A small masked image model, trained from scratch: encoder layers 16, trained on crops of objects in photos (Visual Genome).
Rows from block 14 of the encoder of a small masked image model, named by matrix and row number. Rows with one number belong to one neuron. Each number is 128 + 32 x the weight over its row's rms, rounded and kept within 0 to 255. All counts start at 0. Numbers have three digits each. After the name is the row's rms in percent of the matrix's.
Before each neuron's rows are labels from the 100 images, of 14848, where the neuron reaches its highest value: "place" is the part of the image that holds the peak. Only what is clearly more common there than usual is listed. The data: crops of objects in photos (Visual Genome). In brackets: how many of the 100, against the usual share in percent.
# fc1: MLP up (encoder.blocks.14.mlp.fc1.weight, 640x160), inputs 54-107
# fc2: MLP down (encoder.blocks.14.mlp.fc2.weight, 160x640, transposed), outputs 54-107

place: top right (32 vs 11.1); middle right (30 vs 11.1)
fc1.84 105:166121162128095122156089096133115128171128145124113128096066186128128172128128100128154128090049153141188092173134178113171166112157174130113089169091179107058116
fc2.84 084:123141128122141128140110127128169194128105128109142082175139059121128079103169128156128142153192080128104131033142100186084063128084094085128144135155128131120172

place: bottom left (33 vs 11.1); middle left (29 vs 11.1)
fc1.631 102:125128128116128127101087091123159128090098128128128127083128128102095128208105128128152137160102128099120135128128110114128151128167145152184218147128128093093135
fc2.631 110:128128128087128128109116110147179128166089128103047153112095113107091068121125128144128128184128122110128119059134173196154128128158128164138052128141128128141180

place: middle right (29 vs 11.1)
fc1.158 096:127144128128076115119128156122137128078128128051128139104183128114128150169164163131128128119142081141159155165109129119172140168153131174186182112156138130128152
fc2.158 107:128124128143148128128103128119066128126103076129164112151020148223143069153128144136160128176126128128133128128128100133169151085113131138139181129104142128115095

place: bottom centre (27 vs 11.1)
fc1.227 102:120128091085157128164145124140138119098128126095059148143128099109128128128128089128093090128178224105138096085128128128128107131128128144128128146189143106108067
fc2.227 108:134128128171156131129128109128104064141098052069128128128128128244142187106148128114129128122182128128148176128128172077169111129140128128131128128149191074128091

place: bottom left (37 vs 11.1)
fc1.345 108:103128128030126118166080119032105109161128152170110113128128123128093078121119103147083086201128145128125115123146150149128119126128112128128093118128128163128128
fc2.345 081:128128143214151153154183153149159128128139103116140202152143123126144128054128126128109128090128114125128128158128145114130089128128128128144131109128149148133167

place: top centre (28 vs 11.1)
fc1.245 106:068128128128128085128128128128132141128175130104092093087085128089037141158128128128110128182128084122094071128128088117128091158137162186086162113128145163128129
fc2.245 149:128055128114137119149128113128092161128069078128153150142128117123119116139078116128126128128108087128195128114135178142128170178128128077128114113125050128128153

place: bottom left (43 vs 11.1)
fc1.605 096:113132134128158128127174125153128091121102134131105130125162151101128179108085146151119128128128106115093128129167123157136128128164128113119162128128086109111110
fc2.605 104:150123120164119132128187105162050146128141105128089123116096128110128183153223092140144129101128106136165131128089150128173151135136128128123203128128125011147167

place: bottom centre (41 vs 11.1); bottom right (29 vs 11.1)
fc1.501 115:172128128128112078128128178116098160131128166083128128115158143147082166174141128107054129150099173058131088126160107160145124179128150161188113134128128118095128
fc2.501 093:145135107142102151128057128128130081128128119132128133158127082185102115069156145128184128125160156128127128128146113085129030103110155144145142135165155192128123

place: middle right (34 vs 11.1)
fc1.564 090:152112128048128120165087128048074126081078143127128111107168099167128105170061069128184091096093082144108171157128128129135152162086128113255119128181141128115146
fc2.564 089:103147128119128128128081128139165136137135138094128056161128073103189164128205134127128133141158128128128133128131128128094128128135128088128174119159127088091128

place: top centre (33 vs 11.1)
fc1.66 088:128153102128171128127139128102081102097128135119138154089093180155131160125158073128153106082066088128128157137164037107116202133166128123128128153128128128088128
fc2.66 102:107105128128108128128128109157076128132043100126128133128146227128090146128062114102149125092128092123128128128139104128194139157054128180128128136098132144143184

place: bottom left (33 vs 11.1)
fc1.532 116:091087128128091148052169041048097077115115112128137168100128090128077128169158164058131128193125166110134033092128085148128111186114075128082127094182095124147111
fc2.532 090:128168130128248128134115141134159199128128185128188128157128158128169127128118072152128128121144097172131128048128220128073113049111157052138108114149122145166189

place: top left (39 vs 11.1); top right (28 vs 11.1)
fc1.14 102:084090128128122146139115078128128101120134137128094128128122128128147181128128060122179128086099042181133145172128128180110128092142158182105185163090128099129128
fc2.14 104:146080128103128145128091163127103097146128064123191150159128063193132128084132128128157128167128151128183102094185157128085169139128128128144120112128183128107130

place: top centre (33 vs 11.1)
fc1.208 112:135122128144128113150112128146085112087106128088090090123067128138121128091128166128123128165109128128138128128133128158156128198138128156176163110099104082128123
fc2.208 093:128128128128153128156206148118072180128080128049112144117128080065096144081108159108103128134128128128160222153099188185172063128149173128128133154128128128126128

place: middle right (38 vs 11.1); top right (37 vs 11.1)
fc1.517 109:141128128128085128182128128128093113148077128128128117098106134133128128128111067172138100065075087128171149173128156128188124109128186162128085141128225128042128
fc2.517 074:128121128128187143128089164128178251114151146128107128183128128039165103128128092128128128109174128165036156119128128131094030128128151128161164106167078048124155

place: top left (31 vs 11.1)
fc1.40 099:148101128102043128151062128069064095062139145128128123072158091133131128101128097113182128128128110115128128128161128130089110171075128131225112128170119111049162
fc2.40 074:128092128176133128128164114114128128128173128128061128118134105054128128128120128116128138115128128128102107107049109093151043119182128114162105126155128128183086

place: top right (32 vs 11.1)
fc1.581 105:135125123128140110128061106128183044144128125142050059118048128055104113120138128135071128128131208128128128096142128087128082138136128128120215128128131104151091
fc2.581 085:139125150152128128170117128128133128128128128127120087126128128192128172128128132115128122190095101123096094128090136130140081105128128144142128128119172189109158

place: bottom left (27 vs 11.1)
fc1.131 092:105128128007128142144133087128120089127143116128129129141122128128128067077125128122128116113128128130134127076128157128130128138128106163128068149148128149173136
fc2.131 077:128184128128128128123211128128128159128129214128117114116205128187154190170128101113136155113128100128141128163180211160128100128128141169140255134123158128106128

place: bottom right (35 vs 11.1)
fc1.253 079:128128128135128119128128109128107129128126147128128110128128150148107086108096128147152124128122086136199201176173198186079124138128148128139041128128133128119179
fc2.253 101:128116128141128136122181119136128104154192113030128128148146134128112128125131105167128135075157174136128128142128099072084136128225128059128194128128095135136073

place: top left (34 vs 11.1)
fc1.70 108:112137121128073114128056130128147130108128128128108141128071128077123108128128128128128157128154126102128128128155096128093151127128128124128134128159128085133130
fc2.70 128:128168128111105144101121111131061181136128153173093128097128143055128091125143128128129141139128139125109128133136128101159088124096095156128128136125144029128154

place: top left (47 vs 11.1); bottom left (29 vs 11.1)
fc1.540 124:128128116094100128147100086152125111122046089128128128137128104098106073121128048040065100125081107073128058092090128187221128120193109105128195128128201102128128
fc2.540 129:133164153121167128128128128118128065137111126117163128134138128051128142172128128112128125138180111128091104086126102128119072111128123104128140128116100128140062

place: top centre (29 vs 11.1)
fc1.414 100:093128071128147061104176062118151071112117128102112095080094130128000128128070101128113128183153189067128057135158144128130172180128160186129155133146195128092122
fc2.414 078:128128142083158128128128081128128184173127107083118128108089128128128128099069128128120128132194128127128128128128128049225128128128112128086119128117144173121128

place: middle right (36 vs 11.1)
fc1.142 104:085128128128128087128034104060128097128069128090128111132061122128095070159033149153128129128128139150149188150180187128128128128102133233141210128128148112128088
fc2.142 082:117106131176161113128165160108128128128148241107128128128199155096133129142128130062087188107110112128056128143118075046074156122172128128161128128124104128118128

place: top centre (33 vs 11.1)
fc1.539 105:077109079128133093127128110128128128151128128126104061111128128102114128089055128077128128207080121128099169075128147161128140120203091165103151096147128178063128
fc2.539 082:128201128060173161144200159094167087128128128120128150150120146108120155066164112128155101071132139128092128137128128174128133128169166153128128128111187128121128

place: middle left (30 vs 11.1)
fc1.508 103:085121128111185149039106132164135128054115115128112125128175128128136174099128128143196139137128099155128173201130128128134128128130111086178160136139128061188142
fc2.508 096:128150128120069142145128117131092140128130151093128128136097163083123145128128105145128128128179128128128158136140128131068174155128143169128167134109121167128027

place: middle left (27 vs 11.1)
fc1.163 092:126063128112096096154113047037128128088128057091128128068128137128149128128128128069128128140166096117157098111101128128109054168128128128128057128115128117128099
fc2.163 089:157113128214120142128069128149088118084255128183065114182123128111073128128192136136119125137128166128155128082128163128112144108160130128139120128128128128142107

place: top centre (30 vs 11.1); top left (27 vs 11.1)
fc1.269 090:066128101078128113112095161095139075098128132132081118094049128128044136179117128151128128172128128126128167153132128128213128154145150197138128143151146135127124
fc2.269 079:178128170202128140128123131091105128179110096141062111128146105193120110128077119128095128085086128161209132162128225060120161108094128128094109133128133083135128

place: bottom right (30 vs 11.1)
fc1.273 096:128128131000128104151122150128128123140080132092082125089101133116128086136128171195128091128128128107210108128113128160147130128200164128128100146128138125057098
fc2.273 092:128114136155128128128146128093192128128114073079159128122125128215122149112135128126128125116171198128128181125162128080071153128178128135092187128162128116098030

place: bottom left (37 vs 11.1); bottom right (34 vs 11.1)
fc1.246 103:107128119128205112120180152135128140128133128128128128111099128128137166128128128140128143128128071117111116128107142179151177134128147150128137132144097093128128
fc2.246 111:128109128167128128122214154127013128128085156116120118142128134128161128109128116128126128104128102128165144093080177173173068151138126128128187134128087061133155

place: middle right (29 vs 11.1)
fc1.264 105:090120098133183139115148060128128142087094153128119069144128128128128082078081128103178085128115128128072121100179113075232112166158128128099142139150076117128128
fc2.264 100:104091128128083128128128130128129114128128115161180128136123056232128121128128128108099122128128079128107155128128084113128166140098128128128107128128128129123128

place: middle right (29 vs 11.1)
fc1.413 092:163112141128119148128105091091162049128089058069100079140128103128136146111121134165198116128097197128105168128128151202153128124080135128152170161195128094128128
fc2.413 084:128094148061128128131128180111128070140066128172128040128183123128121128246153142128128137110128128130155128128081106136065128128128128128128128128128153128124128

place: top centre (30 vs 11.1)
fc1.486 106:156128128128128171110128128128149095117109159143112131128122106105128063154140128128110138128147127118128155128084100134128091128154166101175173135128163093162108
fc2.486 071:127128128167058087123128117128123128128118102109166110099123128128128116075145093095125141237165184128128128128128149100128132189138132148128103128135125000128128

place: middle left (39 vs 11.1)
fc1.175 088:128128121133128092152073085102128131128128180091102139128128128084102106076128121078128103128103128062159128128128162039142120127128128093093170128128078128128128
fc2.175 080:144121117171177128146128128136168116138137171143127185113128136047069063181128073110102148128128130128073187166128069058127154128128124169077165128128128144136128

place: top right (31 vs 11.1); top centre (29 vs 11.1)
fc1.255 105:128080139136100106150115155111128100109128185063127128093128128103068107128128128128128122128120128127141137128180202128140128160128138189128100128180145073104069
fc2.255 088:126139128128102108128190139088084128099117128114128096164128073072128199128128125076128128115170081111128155128111169128167055128119153121130153128161068081131128

place: bottom left (32 vs 11.1)
fc1.339 096:146189153128128147070085176128192128138128078092080157122134128128067112128067128128135201149128128105184142128113095090128065151095154166147108121164082128168128
fc2.339 078:128128109143116110134128180118177130128143101128070190130096128128140091153075113119109128091032139146145165128080146062092128128128113082142106128123100057128124

place: middle right (31 vs 11.1)
fc1.416 095:108135128101128114101093128110171102103128074128105116099128089119066128122126128094068128124123195128142128184122086197153128160128128212128167128128128116128128
fc2.416 093:119132128077126128112094130128119130105167158082128052145180145128128087128128112128128130160115054128148165122128181111128163128137128128130128128163151128118128

place: top left (29 vs 11.1); top right (27 vs 11.1)
fc1.545 091:103128115121155130104125097121128090107128128116086057130128115180042060128087128141128128128128079107167172103128171161205104155097150213128179128128128110099099
fc2.545 085:128134128148047128128128183128201144103189073140055117042128079217116092083166101128146138128128128128128073128128128255114079128128128135159067128128183192128134

place: top left (41 vs 11.1)
fc1.462 096:104135128113137128162128130128128069141077128105096060128088108063128067079128128128128114128109135133128060084128105178176213109147123128129181138202152153130142
fc2.462 096:128120128088212138128128172128128128142111128086128093128116202128118168128128128128090138204133087128128151128128098151180142117139096055109128128093128064128128

place: bottom left (31 vs 11.1)
fc1.51 106:073152090128128087112128134109119084090128078128128076128139128128074128082147128000042128108176100065128101058088116128145089142128146128128079128180084100101127
fc2.51 108:152149130154082128124151128117128033128146128128138128091128097128143119128179107088128132082078120142236062062128150109222200101128128056128085143128141126134072

place: top right (32 vs 11.1)
fc1.383 100:128167128079103101128128082072128096150113115128128076128128110092125129128142107132128123073160168128158192128109102128177177128136168189042160128180104090128128
fc2.383 092:150128128099148128137141135128071128128066146172146131202070061204128152064112128128128128228181129137089128140128128076162111135092128087128152148165140128119128

place: top left (30 vs 11.1)
fc1.94 098:128131108128133128128201064173128149128081128104133128119156112144100139092076136138128083080128128073117128128122128128128122179085128168128128148128129105113123
fc2.94 075:165156124128129124128067103118128113128175168128134112097123088063144166124137160128087128128070099128190128089079128091128128025131128147128128134157128102157119

place: top right (28 vs 11.1)
fc1.60 099:158128128138090075131173128082100128151128061128115128128128129134128154035116060128128128095136134062128136095116190128192095134128128113179128128131175128149151
fc2.60 080:151059128128108128123151091135128073097176113128176180128128128101172163128164128128128128105128103130128085128104096137169171113128128181156170120104111128135080

place: top centre (28 vs 11.1)
fc1.242 092:093162099128087084106113128101074127128114102128128146127128162161148128128168128128128120195128120113115119128128148089136128128079143136116149144124115183128060
fc2.242 082:128128101127072126128120128128128073128194069219116128103190128128152128142200224128120134219128159128128042128128179070128128170196168128128155128128129169101088

place: centre (27 vs 11.1)
fc1.0 099:104113072084112128128136124128155128108128074090126110061128128165101104128128128128114142128191142128205128132119107174085128138109128128102068128128139068087162
fc2.0 082:128123120177138128141187104160130088107128128128128058128128095139128189072128128110113155213167168128122098145168128128128224144188083128144094128128166157128162

place: bottom left (31 vs 11.1)
fc1.498 108:128189115089128120120128128087151089132128099079128087120128133099103187198146128103051135145071142128123128128128166128134156128128196128130149128128099150128128
fc2.498 088:130153141109124128128048156128088079109144128128067134152137117128142136126128119128149128093143220136175112128135170071082139065091098128101126128128152142156136

place: top right (28 vs 11.1)
fc1.613 112:110128076105082067120077128073205068097087049128134128126094153075105059205147128086058128128166185103082139187116128148152148160100138192110128142164128128123156
fc2.613 126:128138128128207128128131128141051151128111128112128114128160128139068164089138132151150128128128066128204137103121128128118116105095120128139128128164128114173128

place: bottom left (38 vs 11.1); top left (36 vs 11.1)
fc1.43 111:122128128112082128092100066133118061115063037102115092119089119064128081096128128128128128085094025094168050128137098110128144128182138128119170143175176090131128
fc2.43 100:128154128165074128118128096128216129104168109163073128128172100228175128111183128128128130129121114118157128128156171123079128169097128128136128128112128192151128

place: middle left (27 vs 11.1)
fc1.547 091:134128128148127128052119120128137080102149211107081128141082124044117128145101128129104128185135128119168131135121185048128222128095121128096189128128115128180087
fc2.547 083:128113133167131119145196122162128083110198204181128145128124128110167128128081124120096128116156154128128125138117113128075128128128141111128128115156105096124155

place: top centre (31 vs 11.1)
fc1.536 110:078166070092100071146128128111100108107131095155101103118071139054072131156128135109149091117128088128128128145118093137213128128156128130147128122128128128128104
fc2.536 103:108128128128167104128124143128105134096128049157177128133078157128105128091165151145083128072128128145130172168144047141184128128195125038131157105123179128112128

place: middle left (32 vs 11.1)
fc1.514 095:079128128126076134113165162131154107135128149128115128081086078128098170128129182128157128128178128138051128113082052127128128128103132133104199128128128125128096
fc2.514 098:147099128104176104128177128150154128113123125144128120096128179131128083155112128128128128124150101115044139171124043059138128128083131113150163123128128128128053

place: top centre (31 vs 11.1)
fc1.425 111:105128125094116076124121125128168108160141097128128128128128128128110128128152128128128128147139086128155095128128150191177128128181157095128128133128147111149181
fc2.425 136:128047124125089101095126128155128137081153082144210108095090138125086162129130102140174123178152127128128128169188099144166128128128128128148173128117151128163128