config = dict(
    model='masked image model',
    crop_scale_min=1,
    encoder_layer_scale_init=0.1,
    encoder_inner_norm=False,
    encoder_positions='sincos',
    decoder_layers=6,
    init='torch_default',
    optimizer='adamw',
    beta2=0.95,
    max_grad_norm=1.0,
    final_lr_fraction=0.05,
)
Rows from block 15 of the encoder, named by matrix and row number. Rows with one number belong to one attention dimension. Each number is 128 + 32 x the weight over the matrix's rms, rounded and kept within 0 to 255. All counts start at 0.
# v: attention query, key and value (stacked) (encoder.blocks.15.attn.qkv.weight, 384x160, the v third), inputs 0-79
# proj: attention output (encoder.blocks.15.attn.proj.weight, 160x128, transposed), outputs 0-79
v.100 [128 128 129 101 128 142 148 128 189 106 117 160 160 128 168  62  48 128 158 178 125 146 128 145 120 128  82 139 128 128 185 128 128 127  88 148  94 128 164 128 108 128 128 128 133 133 127 107 128  97 115 123 169  45 102 159 119 229 158 128 128 149  80 128  72 109 171  69 161 128 135  75  92 128 102 107 137 193 158  94]
proj.100 [139 128 128 128  98  78 128  95 149  45 147 138 128 125  95 128 196  44 103 128 128  81 128 128 172 111 117 132 128 119  96 149 113 138 146 128 122 179 128 128 101 160 125 128 128 128 111  61 106 145  64 130 105 123 130 128 128 128 176 128 128 133 115 152  36 172 126 103 198  71 128 128 104 128  70 131 128 100 133 107]
v.101 [128 128 128 183 128 144 126  38 128  67 146 146 150 121 128 117 145 128 196 140 128 129 128 128 164 118 106 178 128 104  93 170 127 128 128 128 128 206  72 101 128 133 128 110 128 128 128 147 113 128 115  87  82 112 153 101 128  69 128 130 163 149 156 128 105 115 128 141 128  79 119 164 160 177 127 128 191  94 113 149]
proj.101 [108 128 140  78  73  75 128  31 128 134 132 153 117 128 156 128 128 161 176 130 128 138 116 118 128  69 118 123 110 128 219 114 109 121  91 129 128 124 128 128 128 152 128 119 139 110 135 112 111  92 122 148 228 128 128 106 128 128 104 128 128 128 118 128 136 133 128 198  53  96 128 160 128 128 128 106 117 128 143 166]
v.102 [128 139 115 175 107 109 128 189 138 180 128 128 128 128 136 128  79 125 128 120 128 128 168 128 133 128 157 185 169  74 128 163 128 123 111 128 128 130 124 102 128 128 134 123 120 129 128 139 154 131  54 139 128  96 120  89 128 173 128 106 128 132  92 105 128 150 128 131 128  92 128  60 107 128 128 103 154  83 128 128]
proj.102 [160 128 141  91 174 136 131 156 111 144 122 128 128 128  96 128 132 130 114 128 128 128 128 128 114 128 138 116 128 154 128 128 143 128  99 154 136 115 178 129 128 154 128 170 128 128 128 101 109  95 168  85 118 128 128 126 130 120 111 127 128 172 109 141 128 129 128 128 154 118 128 156 128 134 112 118 138 174 133 135]
v.103 [128 128 128 128 128 133 128 128 167 128 173 230 158 134  82 140 171 156 124  82 128 128 151 128 144  90 186 155 128 111  44 123 153 155  95 128 144  81 176 128 128 136 149 128 128 128 128   6 102  56 100 128  77 116 128 128 121 128 180 128 128 217 154  85  99 176 144 105  79 170 128 128 128  85 153 109 154 160 152 130]
proj.103 [128 128 128 128 120 101 128 128 129 186 128 231 190 128 101 128 187 126 128 121 128 160 156  92 200 128  35 128 157 109  87 134 152 128  72 147 133 128 102 128 128  15 141 137 125 128 141   5  45 128  49  91 128 112 128 128 129 148 217 130 128 197 143 128 106 189 131 128 124 141 128 128 128 153 183 158 142  87 154 129]
v.104 [126 128 137 163 128 135 140 132 151 100 103  78 135 128 175 111  89 136  79 128 128 123 120  81  96 185 151  81 128 110  80 133  94 103 128 141  95 210 150 108 128 128 130 145 128 128 119 165 174 156  54 125 125 136 130 167 128 111  53  96 109 156 218 128 128  85  95  90 110 193 128 128 117 128 128 128 173 180  69 128]
proj.104 [145 129 128 128 128  77 128 128  64 110 128  96 128 128 164 113 121 210 128 128 128 141 156 211 116 128 136 128  92 168 196  77 111 124 128 136 125  85 175  77 101 149 128 117 128 128 136 156 162 148 154  99 142 128 132 120 133 128 162 140 121 128 128 132 122  69 145  98 176  29 128 125 128 128  71  99 134  94 185 134]
v.105 [128 124 128 179 128 147 122 215 188 128 128 191 132 107 153 128  84 152 128 128 128 109 128  86 128 128 128 128 114 123  94 124  25 125 190 121 128 190  93 113 128 128 128 133 128 128 128  49 200 116 165  69 128 128 168 128 128 128  78 118 136 135 188 125 177 163 128 128  83 166 103 144 102 116 128 114 128 165  83 128]
proj.105 [128 143 136 100 128 107 128 196  97 135 165 227 128 154 124 128 140 128 149 123 127 135 149 164 148 128 122 128  62 128 128 128 137 137  88 126 128  71 143  53 118 159 125 120 120 115 107 128 111 128 181  40  73 128 123 128 128 122 251 128 107 160 155 128 118 100 135 128 128  74 118 128 117 125 130 111 135 100 139  78]
v.106 [128 128 148 128  99 113 146 129 165 128 126 110  96 106 128 128  92 128  59 128 143 146 144 113 111 128 175 128 117 116 105 128 121 118 136 137  61 102 128  51 128 117 146 128 151 128 128 128 176 128 128 200 137 128 133 149 123 128  94  71 128  84 128 129 128 128 126 136  70 239 128 128  52 133 133 187 166 157 129 193]
proj.106 [128 128 128  53 203 128 128 190  43 180 128 128 128 128 128 128 134 176 128 109 128 128 128 149 137 121 109 128 162 133 128 105 188 130 166 133 128 128 100 147 128  71 128 135 131 128 128 149 128 147 152 138  51 135 128 128 124 117 144 126 123 128 128 117  98 127 128 101 173  86 138 128 128 123 113 154 128 128 181 117]
v.107 [128 128 137 128 108 128 101 128 149 224 169 127  96 128 128 162 126 121 128 128 128 116 130 128 116 163 126 112 150 147 128 128 140 128 128 128 128 128  11 128 154 128 121 158 128 128 128 128 180 128 128 128 124 147 127 138 124 128 104 117  82 110 131 141 227  76  74 128  52 128 128 171 128 132 128 174 158 148 112 168]
proj.107 [134 112 143 147 190 151 133 242 118 197 170  90 181 141 190 118 215 198 128 116 128 113 128 148 128 124 128 126  98 184 162 128 164 128 225 135 128  54  64  89 146  93 128 145 128 128 138 119 126 124 191 166  46 128 128 103 131 137 128 128 137  93 141 128 175  92 128 103 139 123 159 128 135 128 112 203 126 155  74 128]
v.108 [128 128 160 146 128 139 122 125 128 163 137 164 183  97 128 166 162  91 132 137 128 140 121 214  73 128 170 124 179 107  72 187 133 128 122 118 115  64 128  79 131 114 128 128 128 128 128  59 134 128 128 167  94 180 141 153 127 103 181  91 108 128 128 148 128 202 128 145 185 128  92 140 128  99 128  28  87 128  74 128]
proj.108 [136 147 118  49 124  81 111 157 128 143 128 201 125 128  41 132 128 108  81 119 128  86 114 173 101 172 138 128 183  88 172 188 110 128 128 128 128 146  98 102 135 184 129 124 128 128 128  87  40  46 145 111 120 126 128 143 133 131 137 128 127 171 140 128 212 181 128 128 132 165 111  88 128 128 133 128 114 128 212  87]
v.109 [133 128 145 138 128 121 133 126 154 128 132 128 160 113 128 116 118 146 136 120 131 128  99  77 118 169 115 179  78 127 128 151 128 110 163 128 109  85 119  30 128 128 146 114 154 137 128 141 159 128 188 104 150 101 128 128 125  96 128 108 156  56 128 128 159 102 163 150 152 176 128 128 118  83 142 164 183 116  93 159]
proj.109 [128 140 114  52 180 128 130 165  32 183 148 128 128 134 141 128 128 170 128 128 128  92 117 126 160  63 123 128 128 147 168 195 121 128 128 135 128 151 128 146 128 137 118 130 128 128 129 128 128 104 141 128 128 124 128 124 128  94 128 128 128 107 128 128  92 128 130 119 128  72 155 140 133 126  74 128 128 160 162 102]
v.110 [128 128 155 154 174 162 181 174 176 112 156 144 133 162 149  89 175 103  80 128 139 128 128 158 128 128 143  69 112 128 141 128 128 118 107 125  77 147 172 128 128 130 113 128 128 128 126  71 128  77 131  79 233 108  84 112 121 105 162 127 147 192 149  98  68 140 150  54 128 128 120 219 122 128 128 128 113 156 128  84]
proj.110 [128 137 112  43  67  62 134 218 196  69 128 111 166 133 200 122 128  95 166 128 128 160 128 114 133 132 140 122  85 107  94  83  96 128 119 123 138 135 150 128 126 128 128 124 129 128 128   6 142 144 130  75 139 128 128 120 123 129 182 128 135 185 128 128 163 142 128  76 196  65 110 139 131 122 128  81 146  79 161  56]
v.111 [128 128 108  81 157 122 128 102 153 128 106 128 134 117 128 128 176 159 129 172 105 128 105 141 156 128  96  40  90 163 128 123 128 138 128 137 136  86 127 228 128 115  94 152 128 128 114 128 176 113 170 138 196 169 128 128 128 104 128 128 114 110 128 128 128 128 128  78 133 128 113 135  80 128 113 128 114 128 130 128]
proj.111 [101 128 121 189  78 126 128  79 241 128 157 124 128 132 179 128  90 120 107 128 128 128 128 128  85 170 172 128 128 153  90 193 149 122 192 136 128 137 128  69 128 168 128 117 123 134 140 128 128 128 128 128  96 128 126 125 131 117  94 120 128  78 117 128  64 145 128  63 126 213 128 128 128 126  87 137 123 119 128 200]
v.112 [128 128 128 128 147 127 128 128 128 154 207 173 180 111 209 136 128  91 203 160 115 128 128 106 128 140  78 128 128 164 183 134 191 119 147 128 229 131 128 128 128 128 128 128 128 164 128 128 163 112 140 128 158 128 157 128 133 145 113 128 128 128 150 100 119 128 128  92 128 106 105 174 123 128 142 168 160 147 128 129]
proj.112 [ 97  72 109 128 105 162 128 153 166  96 148 149 182 119 128 136 199 128 152 128 128 116 128  85 162 101 154 106  97 128 142 147  76 113 175 128 124 107 150 121 115 179 128 128 108 116 124 107  35 118 202 142 125 133 141 115 128 128 129 128 117 156 119 125 107 149 123 172  55 136 162 143 128 135  76  57 128 184  69 133]
v.113 [128 148 141 128  80 128 145 103 166 166 147 109 116  87 135  80  62 119 128  87 117 174 126  85 123 152 126 151 128 128 128 124 128 119 102 167  81 126 137  63 128 128 138 128 128 118 128 128 167 128  71 128 139  42  97 154 114 209 110  95 168 128 150 128 128 118 128 128 113 178 202 128 105 128 113 188 168 151 112 187]
proj.113 [128 138 132  84 188 128 128 136  38 216  90 128 128 119  78 128 205 189  91 132 128  43 163 118 202 108 104 128 127 173 147  86 140 154 107 145 125 128 128 150 128 107 127 106 128 128 129 128 128 133 150 128 109 128 128 110 128 132 155 128 124 160 128 128  94 106 128 120 169  87  97 143 128 128 117 115 128 132 156  61]
v.114 [128 128 128 118 128 128 128 184 135 209 153  94 128 128  98 112  79 128  57  67 128 128 142  81  65 176 128  89 128 150 153 232 172 126  55 128 122 128  82 167 131 121 116 136 128 132 128 128  92 128 138 122 219 128 112 147 125 128 210 124 137 128 146 114 178 128 140  22 128  88 146 179 128  97 127 128 134  79 128 128]
proj.114 [123 137 135  99 128 128 128 229 212 128  80  83 128 128 189 131  70 140  89 123 128 153 128 142 107 124 128 121 128 118 104 155 137 134  74 128 128 108 162 110 149 200 120 128 121 128 135  79 160  76 137  91 117 128 128 128 119 128 128 134 114 128 136 141 160 124 120  48 205 140 128 128 128 135  97 144 114 116  83 128]
v.115 [128 128 126 139 149 110 101 128 199 137 106 182 156 128 120 125 133 144 104 128 125 109 128 179 115 158 128 197 128  69 129 141 152 134  66 128 192 119 130 128 128 128 128 128 124 121 128 128 129 128 128  92 122 128 128 128 128 203 204 128 105 136 131 128  90 128  87  67 128 148 128 123 197  97 128 123 102 223 128 109]
proj.115 [128 117 105 156  84 147 128 128 115 128 180 140 148 140 155 129 136  79 128 128 127 133 137 124 160  96 111 128  94 196  62 107  66 118 128 134 128 151 128 100 125 128 148 128 131 138 138  77  62  66  91 128 102 128 128 130 128 128 122 128 131 162 128 116  76 132 128  91 187 100 128 119 128 120 124 169 128 128 106  77]
v.116 [128 128 128 158 151 128  79 128 139 153 181 153 137 128 128 137 146 194 129 128 127 128 165 164 126 146 128 167 128 100 128 128 128 128  93 120 226 129 160 128 130 128 128 127 128 143 128 128 128 128  71  96 104 108 164 128 121 180 107 157 111 121 142  88 128 128  82 128  77 163 150 158 157 128 112  94 148 133 174  78]
proj.116 [128 128 131 134 105 128 125 128 103 128 140 128 119 128 118 128 184  87 128 128 128 204 128 120 147  96 109 135 140  77  62 127  52 125 127 144 128 113 174 128 107 160 144 128 112 128 129  90  46 115 122 164  91 128 128 140 128 128 170 131 128 176 144 123 128 141 128  79 128 114 107 128 128 137 128 141 136 120  66 128]
v.117 [128 128 128 128 128 128 126 121 128  38  27  19  91 128 157 142  65 187 134 130 128 109 191 128  62 177 160 169 141  88  98  92 121 142 135 121 154 160 218 128 128 138 111 128 132 101 118 255 194 214 111 142 185 132 128 121 128 148  85 121 128 132 128  70  68 128 102 128  92 116 128 165 132 118  34 128 115 113 107 137]
proj.117 [128 128 124 121 117 137 128  80  66  16 128  14  59 133 159 128  10 115 131 128 128 225 128 128 128 128 135 127 107 182 131  98 143 141 111 132 128 186 163 113 128 128 128 128 128 119 127 255 128 255 205 119 159 128 128 136 124 128 108 130 125 128 128 118 105  57 128 105 214  47 128 131 121 128  78 100 117 143 177 168]
v.118 [122 128 128 123 128 128 122 130 128 165 163 223 128 154 205 128 184 131 126  59 137 128 148 121 128  75 128 106  28 133   0  78  38 128 128 128 128 137  81 128 128 162 128 128 128 128 128  73  97  59 128 125 128 159 128 141 123  56 184  99 128 251 139 128 128 128 124  64 128 144 175 128 117 183 128 146 128 224 138 128]
proj.118 [149 128 128 154 127 128 128  88 176 249 227 214 214 120 178 133 165 202 128 125 128 220 135  90 149 128  77 128 128 128 129 108 210 128  71 128 140 128 128 163 128  64 128 128 128 121 128  10 129  74 107  88 163 128 128 129 128 148 166 125 118 131 125 126 128  42 135 144  60  95 125 131 129 128 128 208 134   4 159 128]
v.119 [128 131 109 117 128 114 128 160  94 167 128   0  65 103 252 128  91  98 168 128 120 132 128  44 136 131  89 108 147 134 175  82 174 119  84 128 128 182 113 126 129 113 128 130 128 130 128 255 168 192  86 128 133 129 126 128 130 128  89 128 128 129 128 148 162  79 128  98 128  66 128 121 128 147  73 226 110 100  83 104]
proj.119 [113 145 127 128 128 152 129 128 128 143  38   0 102 128 128 131  80 228 142 128 128  89 142  68  85 190 162 133  92 225 164 128 123 122 128 146 128 128 149 144 132 173 128 128 128 118 130 224 187 185 128 115 207 122 136 135 128 127  79 122 133  83 121 128 133   5 120 122 151  95 255 163 128 128 119 128 128 147  83 206]